Weights of a small sound classifier.
Model: 5.2M parameters, waveform 16khz input, arch jasper, norm groupnorm, activation relu, depths [3, 6, 3].
Training: 6600 steps, batches of 64.
Rows from block 5 of a small sound classifier, named by matrix and row number. Rows with one number belong to one channel. Each number is 500 + 25 x the weight over its row's rms, rounded and kept within 0 to 999. All counts start at 0. Numbers have three digits each.
After each channel's rows are labels from the 100 clips, of 14976, where the channel reaches its highest value: "strongest on" is what is common among them; "lies over" is the class under the peak. Only what is clearly more common there than usual is listed. The data: synthesized solo parts of chorales (CocoChorales).
# convs0: first width-5 conv (model.blocks.5.convs.0.weight, 192x192x5, each kernel summed), inputs 0-63
# convs1: second width-5 conv (model.blocks.5.convs.1.weight, 192x192x5, transposed, each kernel summed), outputs 0-63

convs0.146:547504500509500501487517516517531486494525489514520534507500488525489565506513533476546498502484523535506513481513475543531529499501520521512528545515527493539516556523517495530545497510523513
convs1.146:533518534503494499497519467501508486470514454499517495502515535522484498495540500497509488530534544472532494502495501541534489489499504490510475492515451525436542490491462500521522463500489502
strongest on: flute; note G5
lies over: G5

convs0.35:550515497530482507497569510472495493531481480507497470519501507559549534480511487506553505519543506540498494501559498447504517499490481452518486486465468493501498476509481537477491466516503521
convs1.35:521519499525503541525544519513499515511544503500537531499529536535558510523528524533505532541525523519532531512507475533516503518520514498513520526546513521480474514516503470513531541523526520
strongest on: violin; note B4; note C#5
lies over: B4

convs0.24:498508486511478505498547501467511488526509474522506453523488498536530502501495494527524496512498496485504513475492475437503448483448509450480496462481525480499483449487531490445493479494525512
convs1.24:516527509508508540534577535510480501534510501507530548495499492462555505508516504512517494526499515524518554492517494533518531488503507509494502476512509487537467482504550500546529547516502500
strongest on: violin; note D#5; note F5; note F#5
lies over: F5

convs0.62:516511507519483483491536504476492498495495486473514447513505516522531524482499511492583505517480473488492482477504486440493481517470487439507470484485484516501513458489481508483479476500499502
convs1.62:510531521519499516521516527522504511471536510531475512497471511506619526536517512517495545460487530526512537524537514517495504505517517508508513506526534490501508489523522455517527527519525520
strongest on: violin; note C#5; note B4; note D#5
lies over: C#5

convs0.9:530527551490531503496531461450495517506514515478525519509476478535513511491441537479505531505464486511505558495483475537506502471460494517511492501448466520501494508542499507498505510496489518
convs1.9:498494511467472504491494500504474482473495495491571486485484502491551512492509503482493517485506516519507523513499502492484475486496490479490485486469515513473489534497530500507508468499510500
strongest on: viola; note F4; note D#4; note E4
lies over: F4

convs0.181:468504503483513506487515551453537491488528521525525495489480499497449465505527535472534508510499486488516546502521487532505431494499521517460497530500472516471503551447482534520510463506489508
convs1.181:514532469521532476489484510495505492514515439506519500497507469478504501510493520489495510539490512544557469491492505492515478555478506500516497466492528469480532486506462508521493497488483499
strongest on: bassoon; note G3; note A3; note G#3
lies over: G3

convs0.38:513533516508493513507572494499493494547506488516521446521494472564566521492490505536531501492498524520497521491504476459503505455493490448470472475478500498496462488498519520475494484476528529
convs1.38:508489502501500512531542496512477488502525494513564528513511509483577507502507491480497495532515490511496528496492496530499500482494513494483484490516521466489483482495529495520520507512543515
strongest on: violin; note D#5; note C#5; note F5
lies over: F5

convs0.43:488489434508497521478482492513523486462520495477514500482506477478480475513502541470473496519505481493499519450509494501508480490515513502496551501491549548484490526463476493523489498468519491
convs1.43:498489533511505520488507517512509493517529522501552490533523506507505492508507521516494481541553501489490492481503496491522479494470491508495516487487525509461506474472494507477468456508514514
strongest on: bassoon; note C4; note C#4; note G#3
lies over: C4

convs0.31:510527494554494496493482488502480521493507517486504505566523502475503543501467485506553495494512535465497490513478508473501513469488494476510484487553485496557517464525526469527551527493484488
convs1.31:510522514504514515498482505486476494560519505498513503524509506500414484494493484500512489527524472507542483494510493526522503497479493486508514487516452495573547504497467511494498535502500503
strongest on: flute; note F5; note D#5; note C5
lies over: F5

convs0.14:570525517508493483472557476513503480495488483508507545514503475569545550495477517491549506503516501553501508494511489526491569467491491491488495535492517516513466486527531513497507454496510520
convs1.14:499526535515504517522549510522495502512552469492560532498490534514530524518543514518491518565546510502509482497498494509505499535515523525512514534533506513416472477526507491530533526510515498
strongest on: violin; note C5; note C#5; note A#4
lies over: C5