{"arch": "jasper", "model": "sound classifier", "dataset": "synthesized solo parts of chorales (CocoChorales)", "train_examples": 39062, "time_shift_ms": 50, "input": "waveform_16khz", "targets": ["instrument"], "num_classes": 13, "norm": "groupnorm", "hidden_act": "relu", "weight_standardization": false, "drop_path": 0.1, "depths": [3, 6, 3], "kernel_size": 5, "wave_channels": 64, "wave_strides": [5, 4, 4, 2], "widths": [128, 192, 288], "loss": "binary_cross_entropy", "init": "xavier_uniform", "residual_init": "zero_last", "optimizer": "soap", "beta2": 0.95, "learning_rate": 0.0018, "beta1": 0.95, "shampoo_beta": 0.95, "eps": 1e-08, "precondition_frequency": 16, "max_precond_dim": 1024, "merge_dims": true, "one_sided": true, "adamw_lr_other_params": 0.0027, "ema_decay": 0.99, "max_steps": 6600, "batch_size": 64, "epochs": 10.8, "lr_schedule": "constant", "warmup_steps": 130, "weight_decay": 0.2, "adamw_weight_decay_other_params": 0.05}
Rows from block 5 of a small sound classifier, named by matrix and row number. Rows with one number belong to one channel. Each number is 128 + 32 x the weight over its row's rms, rounded and kept within 0 to 255. All counts start at 0. After the name is the row's rms in percent of the matrix's.
After each channel's rows are labels from the 100 clips, of 14976, where the channel reaches its highest value: "loudest band" is the band of the loudest frequency at the time of the peak. Only what is clearly more common there than usual is listed. The data: synthesized solo parts of chorales (CocoChorales). In brackets: how many of the 100.
# convs0: first width-5 conv (model.blocks.5.convs.0.weight, 192x192x5, each kernel summed), inputs 128-191
# convs1: second width-5 conv (model.blocks.5.convs.1.weight, 192x192x5, transposed, each kernel summed), outputs 128-191

convs0.96 111 [108  98 121 142 106 106 113 114  70 131 120 156 103 101 106 137 109  94 103  92  80 109 141 134  81  83 122 116 127 126 184  59  83  81  83 126  97  81 137 108 108  87 116  96 157  95 111 108 120  78  80  65 155  79 119  93 113 154  60 126 116 155 110 101]
convs1.96 088 [133 129 137 139 108  94 137 135 136 159 165 139 221 142 139 158 137 118 157  83  85 125  89  47 164  90 120 140 127 101 162 150 115   0 117 141 134  99 152 116 150 145 137 106 145 158  96  92 110 161 138 153 110  92 142 122 123 112 144 109 180 117  31 124]
loudest band: 500 to 1000 Hz (60)

convs0.47 132 [134 141  76 109 156 103 143 156  86  96  59 206 136 117 131 151 138  80 163 139 136  83  87 181 216 115 120 131  95 134 123 136 130 108 133 163 138 108  85 134 146 107 107 117  91 110 192 102 115  60 175 184 135 134 173 144 135 109 175 224  80  76 197 131]
convs1.47 110 [152 155 127 153 134 131 134 111 178 182 153 136 123 154 138 123  79  89  99 107 108 155  90 148 125  10  63  78 166 104  59 106 111   0 130 109 115  68 126  94 169 115 123  99 139  97  90 124 112 114 111 138  98 109 127 127 130 102 106   2 150 132 161 111]
loudest band: 250 to 500 Hz (78)

convs0.58 110 [143 109 192 184 165 112 108 155 186 171 142 182 111 135 157 142 152 148 136 136 165 140 124 145 157 154 146 150 127 145 169  87 114 150 175  88 151 152 159 151 177 124 126 146 152 163 162 107 157 105 131 102  83 138 170  91 163 159 161 126 159 128 127 129]
convs1.58 129 [120 114 113 112 117 124 131  97 126 123  86 119  32 123 137 179 129 122 119 128 119 120 122  44 127  66  99 117 124 114 117 117 135  10 121 143 132  96 127 128 174 128 119 129 134 104 135 135 106 121 133 138 137 125 130 132 131 126 120 132 192 134 117 138]
loudest band: 500 to 1000 Hz (60)

convs0.89 075 [141  97 114 165  96 120 104 171 148 165  99 122  94  95 144 144 202 148 160 103 127 131  81 248 118 109 149 176 140  95 105 106 200 152 115  86 178 118  99 106 161 108 119 143 127 126 120  91 142 168 128 167 103 104  84 162 129 128 103 197 135 113 138 113]
convs1.89 101 [114 142 142 142 146 107 139 129 166 114  87 164 130 140 176 120 156 131 116 140 124 136 140 202 126 103 103 118 158 102 103 143 140 101 147 181 114 110 131 127 138 153 146 127 122  98 111 126 136  97 145 123 182 109 144  72 111 114 106 161 159  74  91 129]
loudest band: 250 to 500 Hz (87)

convs0.16 093 [142 137 203 188 187 117 160  88 131 115 214 138 150 145 145 144 160 145  63 147 149 117 157 128 102 127 114 124 133 142 144 106 122 190 167 152 128 196 104 131 154 145 140 142  88 159 103 141  94 129  99 155 162 177 152 121 182 101 114 100 105  70 145 109]
convs1.16 087 [123 125 140 157 149 145 105 107 133 157  83 132  58 137 162 148  99 120 169 114 124 112 134  85 112  56  67 115 145 126 139 119 132   0 100 172 124  94  91 113 136 120 101 138 162 120 125 105 133 162 154 130 112 105 133 114 113 109 139 129 178 112 100 123]
loudest band: 1000 to 2000 Hz (32)

convs0.32 098 [114 118 209 153  96 107 127 100  53 119 145 123 125 138  80 112 168 113  82 173 133 139 121  80 119 120 122  72 134 145 139 159 136 173 159 158  92 201 142 163 136 129 101 117 113 122 127 100  78  99 120 125 134 105 187 142 165 111 149  69 120 116 119 127]
convs1.32 103 [121 150 172 107 110 102 108 107 140 139  70  99  84 125 114 122 133 152 153 130 103 113 120  86  94  99 104  95 117 110 168 132 104  19 124 152 127 148 112 123 194 123 130 150 113 100 114 145 190 147 162 137 139 124 122 131 119 157 127 150 186 108  38  85]
loudest band: 500 to 1000 Hz (76)

convs0.14 112 [103 105 191 164 155 121 120 103  95  91 174 172 126 110 107 112 169 120  96 170 144 143 145 126 126 173 135 102 129 160 162 220 108 190 179 162 139 152 140 204 153 157 137 130  98 158 110 134  71 130 113 158 162 165 186 201 132 114 103 118 107 178 126 129]
convs1.14 106 [137 119 110 139 100 139 164 120 140 133 120 125 139 126 112 130  71 112 122 127 113 180 121 103 126  64  99  71 128 114 101 149 157  51 114 124 144  91 106 113 210  91 163 146 247 112 114 124 158 115 119 122 171 126 129 113 101  84 147 160 175 102  75 113]
loudest band: 500 to 1000 Hz (63)

convs0.104 264 [105 118 141  79  92  99 107 109  94  78 179 110 129 101 101 118 102 106  95  86 104 102  94 106  84  75 103 117  93  86 106  90 107 189 113  87 103  97 101  97 101 120 136  99 116 105  81 136 124  86  81  90 113  76  82 124 116 102  73 108 125 129  87 111]
convs1.104 201 [118 131 135 122 145 129 122 120 137 107 255  98 118 127 109  99 110 109 139 118 141 154 109 125  91  51 109 100 102 142 123 116 119 255 130 132 116  78 109 112 182 111 117 125 138 108 117 118 132 139 125 147 173 147 127 109 132  95 146 144 173 107  90  90]
loudest band: 1000 to 2000 Hz (34)

convs0.54 107 [179  72 132 113 132  82  90  94 166 121 133  91  93 106 164 143 184 120  79 103 127 169 147 155 115 194 130 129 134 130 119  64 108 114 116 148 110 151 150 140 139 139 123  84  65 174 111 141  86 104 101 133 104 132 126 121 140 137 155 129 141  74 112 103]
convs1.54 094 [139 113 163 150 170 174 100 153 149 149  79 159 145 123 135 173 162 143 192 129 158 141 141 160  99  48 138 106  58 131 143 122 132   0 136 158 142 151 165 144 148 132 136 120 157 105 139 125 140 182 142 122 138 134 129 129 161 121 134 111 142 124  92 110]
loudest band: 250 to 500 Hz (79)

convs0.188 075 [120 128  93  92 115 104 152  97  80 119  84  74 148 112 122 136 117 107 108  89 156 121 125 195  74 126 138 150 120 120 120 112 150  54  97 124 109  93 115 114  87 114  56 116 114 172 102  94 195 100 115 134 120  83  94 130 113 110 118 173 130 118 137 152]
convs1.188 091 [130 178 118 166 153 119 106 193 150  98 118 132  80 148 139 103 173  85 171 126 106 173 124 160 148  80 102 175 140 145 110 120 109 135 141 212  98  84  98 113 109  23 122  99 173  99 139 163 138 152  85 128  99  96 127 121 147 122 126 222  51  88 160  64]
loudest band: 250 to 500 Hz (91)

convs0.85 144 [129 119 168 108 197 120  98 168 123  89 255 119 111 113 110 124 108 105 199 124 112 113 116 110 155 109 105  89 123 123  75 118 118 188 133 106 106 170  88 146 142 115 146 130 184 137 102 109 125  93 176 126 117 195 122 107 132  78 133 131  68 160 149 134]
convs1.85 127 [135 120 125  91 162 144 147  82 115  83 232 126  67 136 157 145 104 137 127 137 114 170 120  36 111  96 111  96 113 121 102 114 107 206 137 129 118 105 121 137 153 137 136 119 255 162 121 128 168 152 109 151 154 109 107 125 110 105 126 170 158 127 152 100]
loudest band: 1000 to 2000 Hz (53)

convs0.190 106 [117  86  94 109 155 110  89  64  57 105  92  85 104  87 156 120 126 174  85 121  81 115 117 105 145 125 110 150 124 140  91 106 126  99 109 134 137 107 163  66 112 147 149  72  96  78 142 132  83 156 110 117 169 143  66 115 113 157 138 117 232 114 120  83]
convs1.190 110 [165 146 142 146 166 137 165 135 120 138  91 132 110 116 135 179 139 139 169 140 157 156 138 124 126  62  82 121 167 130 171 117 133   0 149 180 104 108 117 116 157 134 127 140 194 128 112 153 133 142 100 127 157 146 125 141 156 144 156 184   0 144 132 119]
loudest band: 1000 to 2000 Hz (38)

convs0.176 074 [131 140 129  95  56 110 144 116 101 133 146  86 130 123 146 124 123 160  88 116 128 172 120 185  35 127 148 127 100 128 133  76 130 135  80 130 117 140 132 112  71 103  99 138  96 109  79  99 184 102  62 109 134  82  90 144 150 141  67 165 159 121  97 126]
convs1.176 085 [149 137 131  86  97  48 146 111 113 106 179 164 107 145 148 104 113 138 144 136 103 152 164  79  88  20  92 201  89 135  61 161 152 160  95 142 116  78  66 116 209 104 191  99  85 114 101 117 141 118 161 161  90 121  97 140 144  78 173 156 101 129  77 111]
loudest band: 250 to 500 Hz (87)

convs0.53 105 [104 108 177 145 219  98 103 124  89 111 176 174 107 119 162 121 115 193 118 127  86 180 188 164 152 120 145 193 100 124 139  63 110  96 125 108 185 203 140 170 166  85 113 169 113 104 128  91 167  97 130 127 117 151 139 107 138 172  55 154 141  99 129 116]
convs1.53 124 [117 131 115 163 119 108 148  51 105  95 142 123  79 125 171 143 125 117 141 108 138 180  92  44 143 134  83 140 152 141 119 132 125  44 142 144 135 104 137 152 128 158 122 108 137 146 145 140 105 136 152 143 128 109 127 132 107 107 114 168 142 139 137 134]
loudest band: 1000 to 2000 Hz (53)

convs0.36 094 [102 133 181 190 188 145 132 108 116 118 179 141 136 134 107 128 161  84 104 119 120 108 166 102  81 151 141  61 104 131 111 133  85 182 155 168 113 123  82 129 139 161 121 136 105  77 162 135  60  90  83 107 154 132 138 126 118  97 101  84  80 110 110 111]
convs1.36 086 [140  71 144 143 137 161 112  91 133 126  99 151 115 125 128 151  84 147 187 136 125 119 152 103  98  21 154 105 138 111 132 124 145   0 119 194 130 106 119 139 176 150 123 149 147 130 129 105 144 153 148 138 151 136 148 143 115 136 148 112 192 138   4 105]
loudest band: 250 to 500 Hz (90)

convs0.191 088 [139 134  74 158 110 122 148 148 175 113  78 101 134 124 143 150 127 151 106  51 154  48  74 137  84 142 145  94 125  96  30 176 140  93  94 146 130  97 103  67  90 133  97 174 138 140  79  76  86 154 109 108 129  82  82 140 131 144 116  75 130 114 125 106]
convs1.191 098 [137 122 146 116 130 126 146 119 158 137  60 103  42 127 131 211 148 114  83 120 133  86 133   3 150  77 108 104 117 128 131 128 121  43  89 171 128  91 110 136 220 108 132 130 165 133 136 128 130  99 114 146 177 116 142 154 145 110 128 128 188 127 140 138]
loudest band: 500 to 1000 Hz (59)

convs0.3 212 [111 117 132 105 101 129 121 105  95 104 110  95 127 128 132 110 107 118 100 173 160 224 175 116  78 142 126  95 150 144 132  82 119 110 145 136 113 230 162 253 104  99  86 117  88 178 108  89  99  79  95 118  98  80 214 103 131 133 134  94 110  80 106 125]
convs1.3 163 [101 136 148 113 116 120 111 107 123 130  60 107 108 119 126 140 143 116 166 133 136 103 131  69  97  76 133 138  93 153 137 115 135  85 104  97 139 205 127 130 158 123 173 124 111 138 111 144 142 125 164 137 104 133 119 140 157 154 113 159 158 109  72 119]
loudest band: 500 to 1000 Hz (85)

convs0.31 150 [120 125 145 133  81 137 143 139 106 125  70  98 117 150 131 105 127 122 113 169 185 209 210 117  67 164 106  97 139 149 199  91 124  94 167 174  95 218 175 238  93 121  99 116 115 182  86 113 160 134  90 112 119  72 235 106 160 132 140 134 114  83  81 136]
convs1.31 148 [100 144 145 134 131 132  95 108 119 134  71 126  86 112 135 165 142 139 175 115 126 115 122  91 107  79 121 135 106 141 152 121 130  80 100 119 142 165 109 145 161 145 174  98 116 129 125 153 106 128 161 140  87 135 132 140 118 161 122 111 189 113  92 110]
loudest band: 500 to 1000 Hz (85)

convs0.76 102 [117  85 138 167 108 117  90 116 103 200 159  89  89 115 154 130 116 183 167 130 129 199 106 111  55 119 113 185 126 125  94  98 103 137 124  84 119 126 180  91 173 115 164  80 183  92  48  81 145 130  92  99  99 143  78 105 148 154 104 108 200 113  59 108]
convs1.76 107 [157 138 130 155 141 132 158 150 122 154 101 171 117 128 150 189 161 132 154 132 165 165 129 109 146  73  85 110 165 149 168 133 145  19 135 169 106 116 108 140 159 152 112 151 152 153 129 149 132 181 129 134 161 157 130 151 163 155 159 172  33 162 132 158]
loudest band: 1000 to 2000 Hz (33)

convs0.172 084 [122 102  86 113 110 151  93  99 106 113 118 166 102  73 159 126  98 107 164 159 160 112 116 144 169 124 138 112 143 161 169 119 134 137 147 106 177 171 163 190 123  97 122 135 116 154 165  69 177 111 176 122  97 129 185 110 160  94 155 185  95 120 162 110]
convs1.172 088 [121 151 146 142 150 110  98 182 145 160 134 170 120 103 116 158 134 136 137 127 113 138 123  93 111  74 128  27 115 124 119 127 136   0  96 150 151  88 149 121 154 139 148 115 149 105 130 112 112 136 163 171 113 119 114 113 132 117 122 116 167 125  80  99]
loudest band: 500 to 1000 Hz (90)

convs0.78 096 [137 112 113  90  97 157 131 219 132 129 137 169 113 145 195  91 133 134 189  99 122 139 119 159 141 156 141 211 108 129 110 134  86 147 157 126 147 149 176 136 189  98 177 120 123 143  88  86 207 128 112  87  60 161 119  98 144 149 142 116 172 120 106 115]
convs1.78 087 [168 166 163 164 162 131 142 167 151 111 104 162 117 117 113 186 147 110 110 126 122 140 133  70 111  55 108 175 147 131 149 113 117   0 117 172 133  99 130 123 143 118 144 125 167 132 121 102 111 149 136 131  98 123 128 146 139 125 156 154 130 124  63 121]
loudest band: 250 to 500 Hz (84)

convs0.124 102 [121 129  95  90 103 135 131 150 124 186 110 113 107 128 162 102 151 172 181  75  97  90  78 169 120  94 183 204 132 108 138  97 125 135 110  86 145 125 128  61 214 116 156 126 146 124 134  97 205  85  95 101 112 116  70 102 156 159  70 204 165 136 107 128]
convs1.124 099 [123 173 149 146 166  90 148 164 141  93 120 135 109 116 113 219 120 105  70 158 131 124 125  40 113  87  97 173 146 130 153 152 129  18 139 178 110 111 116 138 191 150 123 107 131 142 125 135  98 140 153 135 128 125 141 149 128 126 165 152 172 137  89 138]
loudest band: 250 to 500 Hz (100)

convs0.184 165 [142 154 165 144 130 113 128 133 234 203  66 135 138 150 123 128 152 143 126 122 146 115 142  96 153 143  86  84 102 116 110 148 147  93 158 114  89 107  93 114 134 159 133 162 208 106 158 189 101 159 172 129 126 128 130 131 123 109 175  96 146 210 169 161]
convs1.184 108 [113 107 144 116 152  85 136 132 137 151  17 127  46 136 158 239 100 122  99 133 121  83 124   8 137  60 111  84 142 126 109 131 133  45 120 157 114  83 129 139 188 112 124 119 144 130 142 127 112 106 132 124 163 116 141 129 130 119 123 162 193 144 117 113]
loudest band: 500 to 1000 Hz (59)

convs0.174 075 [126 122 126  84 109 156 151 118 141  95 110  77 128 122 141 133 109  88 110 124 111 196 129  70 140 158 164 122 146 114 133 121 102  88 104 139  97 156 140 174 118 141 110 117  92 152 118 129  95 118 124 112 125 111 145  97 176 171 159  62 128 110 120  91]
convs1.174 093 [145 131 157 146 175 185 129 109 147 127  59 150 133 122 113 156 126 165 212 141 160 146 133 144  80  49 112 139  68 124 144 132 138   0 122 168 154 159 145 153 196 132 150 130 191 141 121 120 136 164 145 144 129 141 116 157 161 123 146 147 120 125  84 134]
loudest band: 250 to 500 Hz (79)

convs0.5 081 [131 129 214 130 197 113 141 119 174 152 228 149 129 132 158 133 114 176  71 183 118 120 153 130  98 157 153 146 138 183 144 128 104 207 187 185 144 176 157 188 125 153 106 137  79 135 167 126 165 111 107 112 142 156 206 121 163 124  99 139 129 118 117 157]
convs1.5 098 [131 136 132 127 127 122 106 169 112 141  79 124  26 146 136 195 132 126 126 123 131 120 148  33 124  69  92 123 132 124 124 109 122   0 118 172 124  99 117 116 184 124 118 136 121 127 117 115 135 158 136 135 126 121 125 129 124 121 132 168 176 104  84 108]
loudest band: 1000 to 2000 Hz (29)

convs0.179 098 [ 87 107 115 131 131 114 119 116  72  95 108 118 123  95 181 116  88 183 122 129  98 150 122 134  88 110 142 187 139 146  58 138 112  96  95 121 223 100 170  97  89 140 108 156 113  89 116 124 116 136 100 122 132  90 110 137  51 136  87 109 220 105 123  93]
convs1.179 102 [147 123 148 174 171 126 125 133 135 109 106 146 160 126 122 174 141 118 157 132 141 111 125 142 110  46 113 154 178 144 157 121 143  10 127 186 108 105 122 148 191 124 126 140 161 147 148 153 102 124 113 111 117 137 130 123 167 155 151 222  53 148 128 111]
loudest band: 1000 to 2000 Hz (30)

convs0.25 118 [125 114 208 179 172 124 107 164 193 200 194 190 121 104 139  91 146 124  99 177 141 142 131 124  80 171 123 106 106 157 144 171 109 170 158 165 137 147 155 185 134 153 117  91 118 123 128 143 108 110 107 153 159 141 185 185  84  91  98 110 132 124  82 112]
convs1.25 101 [123 116 135 135 125 104 128 165 118 109  57 114  92 132 121 205 118 145 144 151 126 104 144  39 160  83 115 125 126 147 118 129 144  43 147 174 112  64 110 120 217 101 161 139 149 143 135 105 165 127 125 126 133 133 146 114 119 106 161 178 183 125  70 105]
loudest band: 1000 to 2000 Hz (30)

convs0.79 119 [109  95  90  74  74 124  95 156 148 151  97 104  97  90 149 103 208 120 139  98 133 156 110 222  80 132 173 136 125 102 120 106 114  97 122  92 150 115 126 122 146  98 105 138 115 182 145 103 118 162  91 152 121  66  87 149 107 127 115 173 125  75 136 126]
convs1.79 110 [119 120 147 125 188 139 120 120 190 130 112 163 108 122 144 141 197 145 157 123 130 139 131 193 159 126 163 122 135 144 152 149 124 115 165 140 153 118 145 139 109 178 135  91 145 154 115 123 151 161 156  85 149 121 132 124 123 153 129 141 206 103  87 158]
loudest band: 250 to 500 Hz (96)

convs0.62 135 [120 141 105 122  71 112 155 156 123 135  66  67 181 146 115 109 167  99 152 132 139 148 133 120  90 171  95 102 101 135 129 244 101  77 122 181 101 115  84 158 152 152  83  87  67 127  61 108 100 106  96 142 171  95 132 172 114 149  74 106 116 127  92 110]
convs1.62 117 [161 135 157 141 132  80 117 108 150 127 136 114 255 138 129 104  81 140 128 112 109 157  99 135 138 114 135 146 119 142  99 165 133  77 132  64 137 121 148  82 154 112 176 126 146 149  96 138 155 140 122 117 172 132 118 136  94 111 140 106 118 158  58  94]
loudest band: 500 to 1000 Hz (72)

convs0.83 172 [105 109  91 120 122 146 108 117  94  98  85 123 104 120 115 106  85 226 133  84 103  84 139 101 102 113 130 150 143 120 117 125 132 104  99 119 152 115 174 114 110 100 155 134 143 115  67 117 110 124 114  92 116 110  92  93 133  94  87 116 243 139  77 110]
convs1.83 116 [160 126 130 137 144 112 139 146 137 161  75 129 146 121 180 132 161 126 154 122 156 149 125 112 147  76  96 106 125 120 193  78  95   0 178 217 110 150 102 116 160  72 132 107 152 202 130 174 135 135  75 123 137 128 169 120 174 141 145 197   0 164 161 101]
loudest band: 1000 to 2000 Hz (59)

convs0.103 092 [130  79 131 125 115 103  87  90  75  97 103 158 106 108 127 137 101 149  70  91 104 118 143 154 100 102 118 101 107  79 131  99 117 117 126  87 111  91  86 100  69  80  77 131 104 106  75  65 111 143 117 118  67  84 115 121  91 111  63 159 115 115 103 104]
convs1.103 120 [ 99  65 129 117  96 121 181  61  95  78 162 130  78 112 146  98 142 177 120 137 110 131 161  80 136 126 102  98 105 142  98 135 119 101 110  54 131 144 148 159 149 144 120 122  75 132 134 125 109 133 118 139 159 146 107 101 166 113 126 160 176 143 138  85]
loudest band: 1000 to 2000 Hz (33)

convs0.24 090 [120 104  94  78  94 104 123 132  78 105  91  69 127 131 108 124 184 114 110 154 184 108 140 120 122 192 119 117 122 164 108 135 115 170 149 143  84 133 113 156 142 171 162 136  68 168  76 122  91 136 105 142 191 136 159 173 161 109 121 103  93 147 124 122]
convs1.24 101 [140 127 139 136 131 109 136 150 152 124  77 103 139 121  79  54 127 142 124  92 123 162 140 183 106 101 112 101 134 130 100 131 113  26 130 129 114  71  93  84 184  56 114 156 116 136  92 141 198 148 138 115  98 151 119 101  92  99 138 166 105  90  87 144]
loudest band: 1000 to 2000 Hz (30)

convs0.132 104 [113 128  61  65 113 114 118 101 113 134  80 147 115 108 129 157 125 129  73 130 165 128  59 164 148 154 115 122 134 122 113 114 139 116  64 130 118 109 131 124  95 128 102  59  72  89 140 101 112  97 136 134  77 129 112 109  96 133 125 228 164  93 146 125]
convs1.132 130 [137 152 120 138 124 118 144 115 145 152 176 153 167 173 126 104 102  96 121 125 126 183  93 165 139  44  48 115 131  95  69 149 124   0 145 101 136  90 141 114 170 118 145 107  95  90 137 157 120 131 147 152 115 121 115 126 150 128 105   0 164 137 155 116]
loudest band: 250 to 500 Hz (99)

convs0.165 141 [113  94  96 105  94 120 111 116  86  67 108  99 107  88  97 121 156 102 104 134 113  82 114 224 100 127 197  58 162 128  82 110 142 120 116  96 114 124 122 123  94  85 110 120  80 159 129  90  78  98  91 184 140  81 120 164 105  58 101 196 103 102 136 134]
convs1.165 097 [139 144 194 153 139 139 129 153 177 162 116 158 192 146 154 106 135 135 115 138 114 153 103 255 111 142 124 104  71 103 137 122 124 146 157 129 130  96 159  97 165 140 109  97 141  91 117 106 192 104 137  90 105 141 111  91  75 119 100 125 156  90 127 112]
loudest band: 250 to 500 Hz (100)

convs0.41 076 [122 138 174 120 133 125 187 126  73 117 155 117 154 162 163 128 146 119  55 172 106 155 129 128 117 120 147 128 115 169 144 104 119 160 172 143 119 215 111 148 168 130  93 161  81 154 181 109 158  95  95 110 127 156 165 105 182  97 188 130  68  92 151 135]
convs1.41 105 [121 140 143 127 147 136 119 128 117 132  65 159  59 117 130 192 134 117 185 122 149 138 123  66  87  46  86 156 150 122 139 113 125   2  94 130 132 100 110 112 143 133 142 115 176 113 125 117 121 142 155 136  71 126 115 128 129 127 129 112 164 113  89 115]
loudest band: 250 to 500 Hz (77)

convs0.80 126 [134 119 104  96 127 149 122 118  84  69  93 117 135 118 120 110 189 110 115 105 128 110  84 255 123 177 167 128 172 104  69  98 169 115 114 105 152 120  96  91  95 146 139 125 141 146 157  88 135 129 128 166 107 127  85 186 119  80 123 253 124 152 137 167]
convs1.80 093 [132 133 170 142 140  86  93 149 149 143 124 153 164 148 175 135 121 100 108 110 121 148 112 255 104  81  74 101 172 123 123 131 128  53 141 158 120  93 146 105 143 130 151  93 146 108  99 118 136 144 128  77 118  91 116  90  89 129 104  94 202 114  98 112]
loudest band: 250 to 500 Hz (94)

convs0.115 094 [157 108 167 196 125 134 123 165 159 217 153 139  96 137 164 133 127 129 172 141 140 113 198 143 113 143 160 117 137 130 186  79 160 142 150 112 113 136 157 162 154 141 119  85 161 167  71  91 195 118 145 124 107 144 163  92 149 117 106 139 115 101  45 120]
convs1.115 120 [121 125 148 140 108 125 117 107 124 109 101 141  77 135  96 203 140 133 118 134 123 116 113  37 121 106  99 138 111 127 136 119 136  33 129 126 124 104 139 131 191 147 152 124 122 132 125 136 102 167 147 141 151 121 124 135 141 135 129 131 199 131  80 132]
loudest band: 500 to 1000 Hz (65)

convs0.15 076 [123  85 136 165 114  93  83  80  74 104 156  74 134  73 115 134 124 117  53 167 110 171 131 120 121 177 124  93 114 170 114 120 145 185 134 160 105 172 102 145 124 124  80 127 101  87 156 134  80  99  88 148 149 151 140 158  98 104  87  76  99 112 136 123]
convs1.15 092 [149  87 126 111 105  96 108  93 133 153  90 132  40 155 105 114 110  84 136 113 109 153 149 166  86  97 120  97 162  92  86 138 103  57 121 188  86  97  91  98 237 129 100 147 175 138  84 154 155 150 102 112 149 153 130  72 133  94 146 138 179 106 100 116]
loudest band: 1000 to 2000 Hz (40)

convs0.122 139 [132 116 163 154 111 113 138 146 200 200 145 107  93 138 149 117 151 116 153 108 159 199 136  98 124 157  87 110  94 112 146 140 103 133 145 121  87 109 142 122 182 138 111 114 119 125 144 118 143 139 125  89  97 166 103  73 141 160 116  95 122 103 131 123]
convs1.122 138 [114  98 112 114 111  88 147  79 137 106  76 110  31 109 109 190 123 125 115 126 122 127 126  52 140 100 103 128 119 107 120 123 130  63 123 142 129  80 130 128 195 129 149 119 147 125 134 153 136 114 127 133 172 130 132 134 137 130 126 155 202 130 120 137]
loudest band: 500 to 1000 Hz (58)

convs0.40 081 [ 79 134 138 109 126 145 138 134 153  76  88 133 150 150 104 107 172  90  86 129 124  65 168 122 146 146 134  53 164 120  99 148  87  89 133 138 149 142 115 182  72 130 111 144  99 160 143 152  64 119 104 139 130  88 167 160  96  64 133  84  85  83  59  94]
convs1.40 088 [154 131 178 156 176 181  85 163 166 149  99 162 131 126 151 190 111 135 162 130 135 131 145 188  78  62  68 131 116 117 143 137 119   0 127 171 113  79 126 133 201 139 155 137 173 113 117 103 148 150 135 123  98 141 110 127 127 106 134 118 145 114  64 107]
loudest band: 250 to 500 Hz (85)

convs0.46 102 [106 116 162 173 162 108 123  84 130 107 138 134 121 128  89 102 163 108 131 191 164 127 188 122 114 199 161 104 110 166 120 166 117 153 193 185  95 180 123 224 155 172 137 110 122 150 173 102  77 114 129 164 167 143 237 182 156 114 122 127  88 123 132 147]
convs1.46 105 [120 135 134 156 188 131 149 152 154 166 113  91 170 148 113  35  74 123 135 118 124 171 153 135 119  93 111  92 123  97 112 140 137  35  86  56 102 114 129  85 185 129 134 148 150 137 128 138 139 186 141  87 108 130 148 114  98 135  95 126 189 127 110 121]
loudest band: 500 to 1000 Hz (69)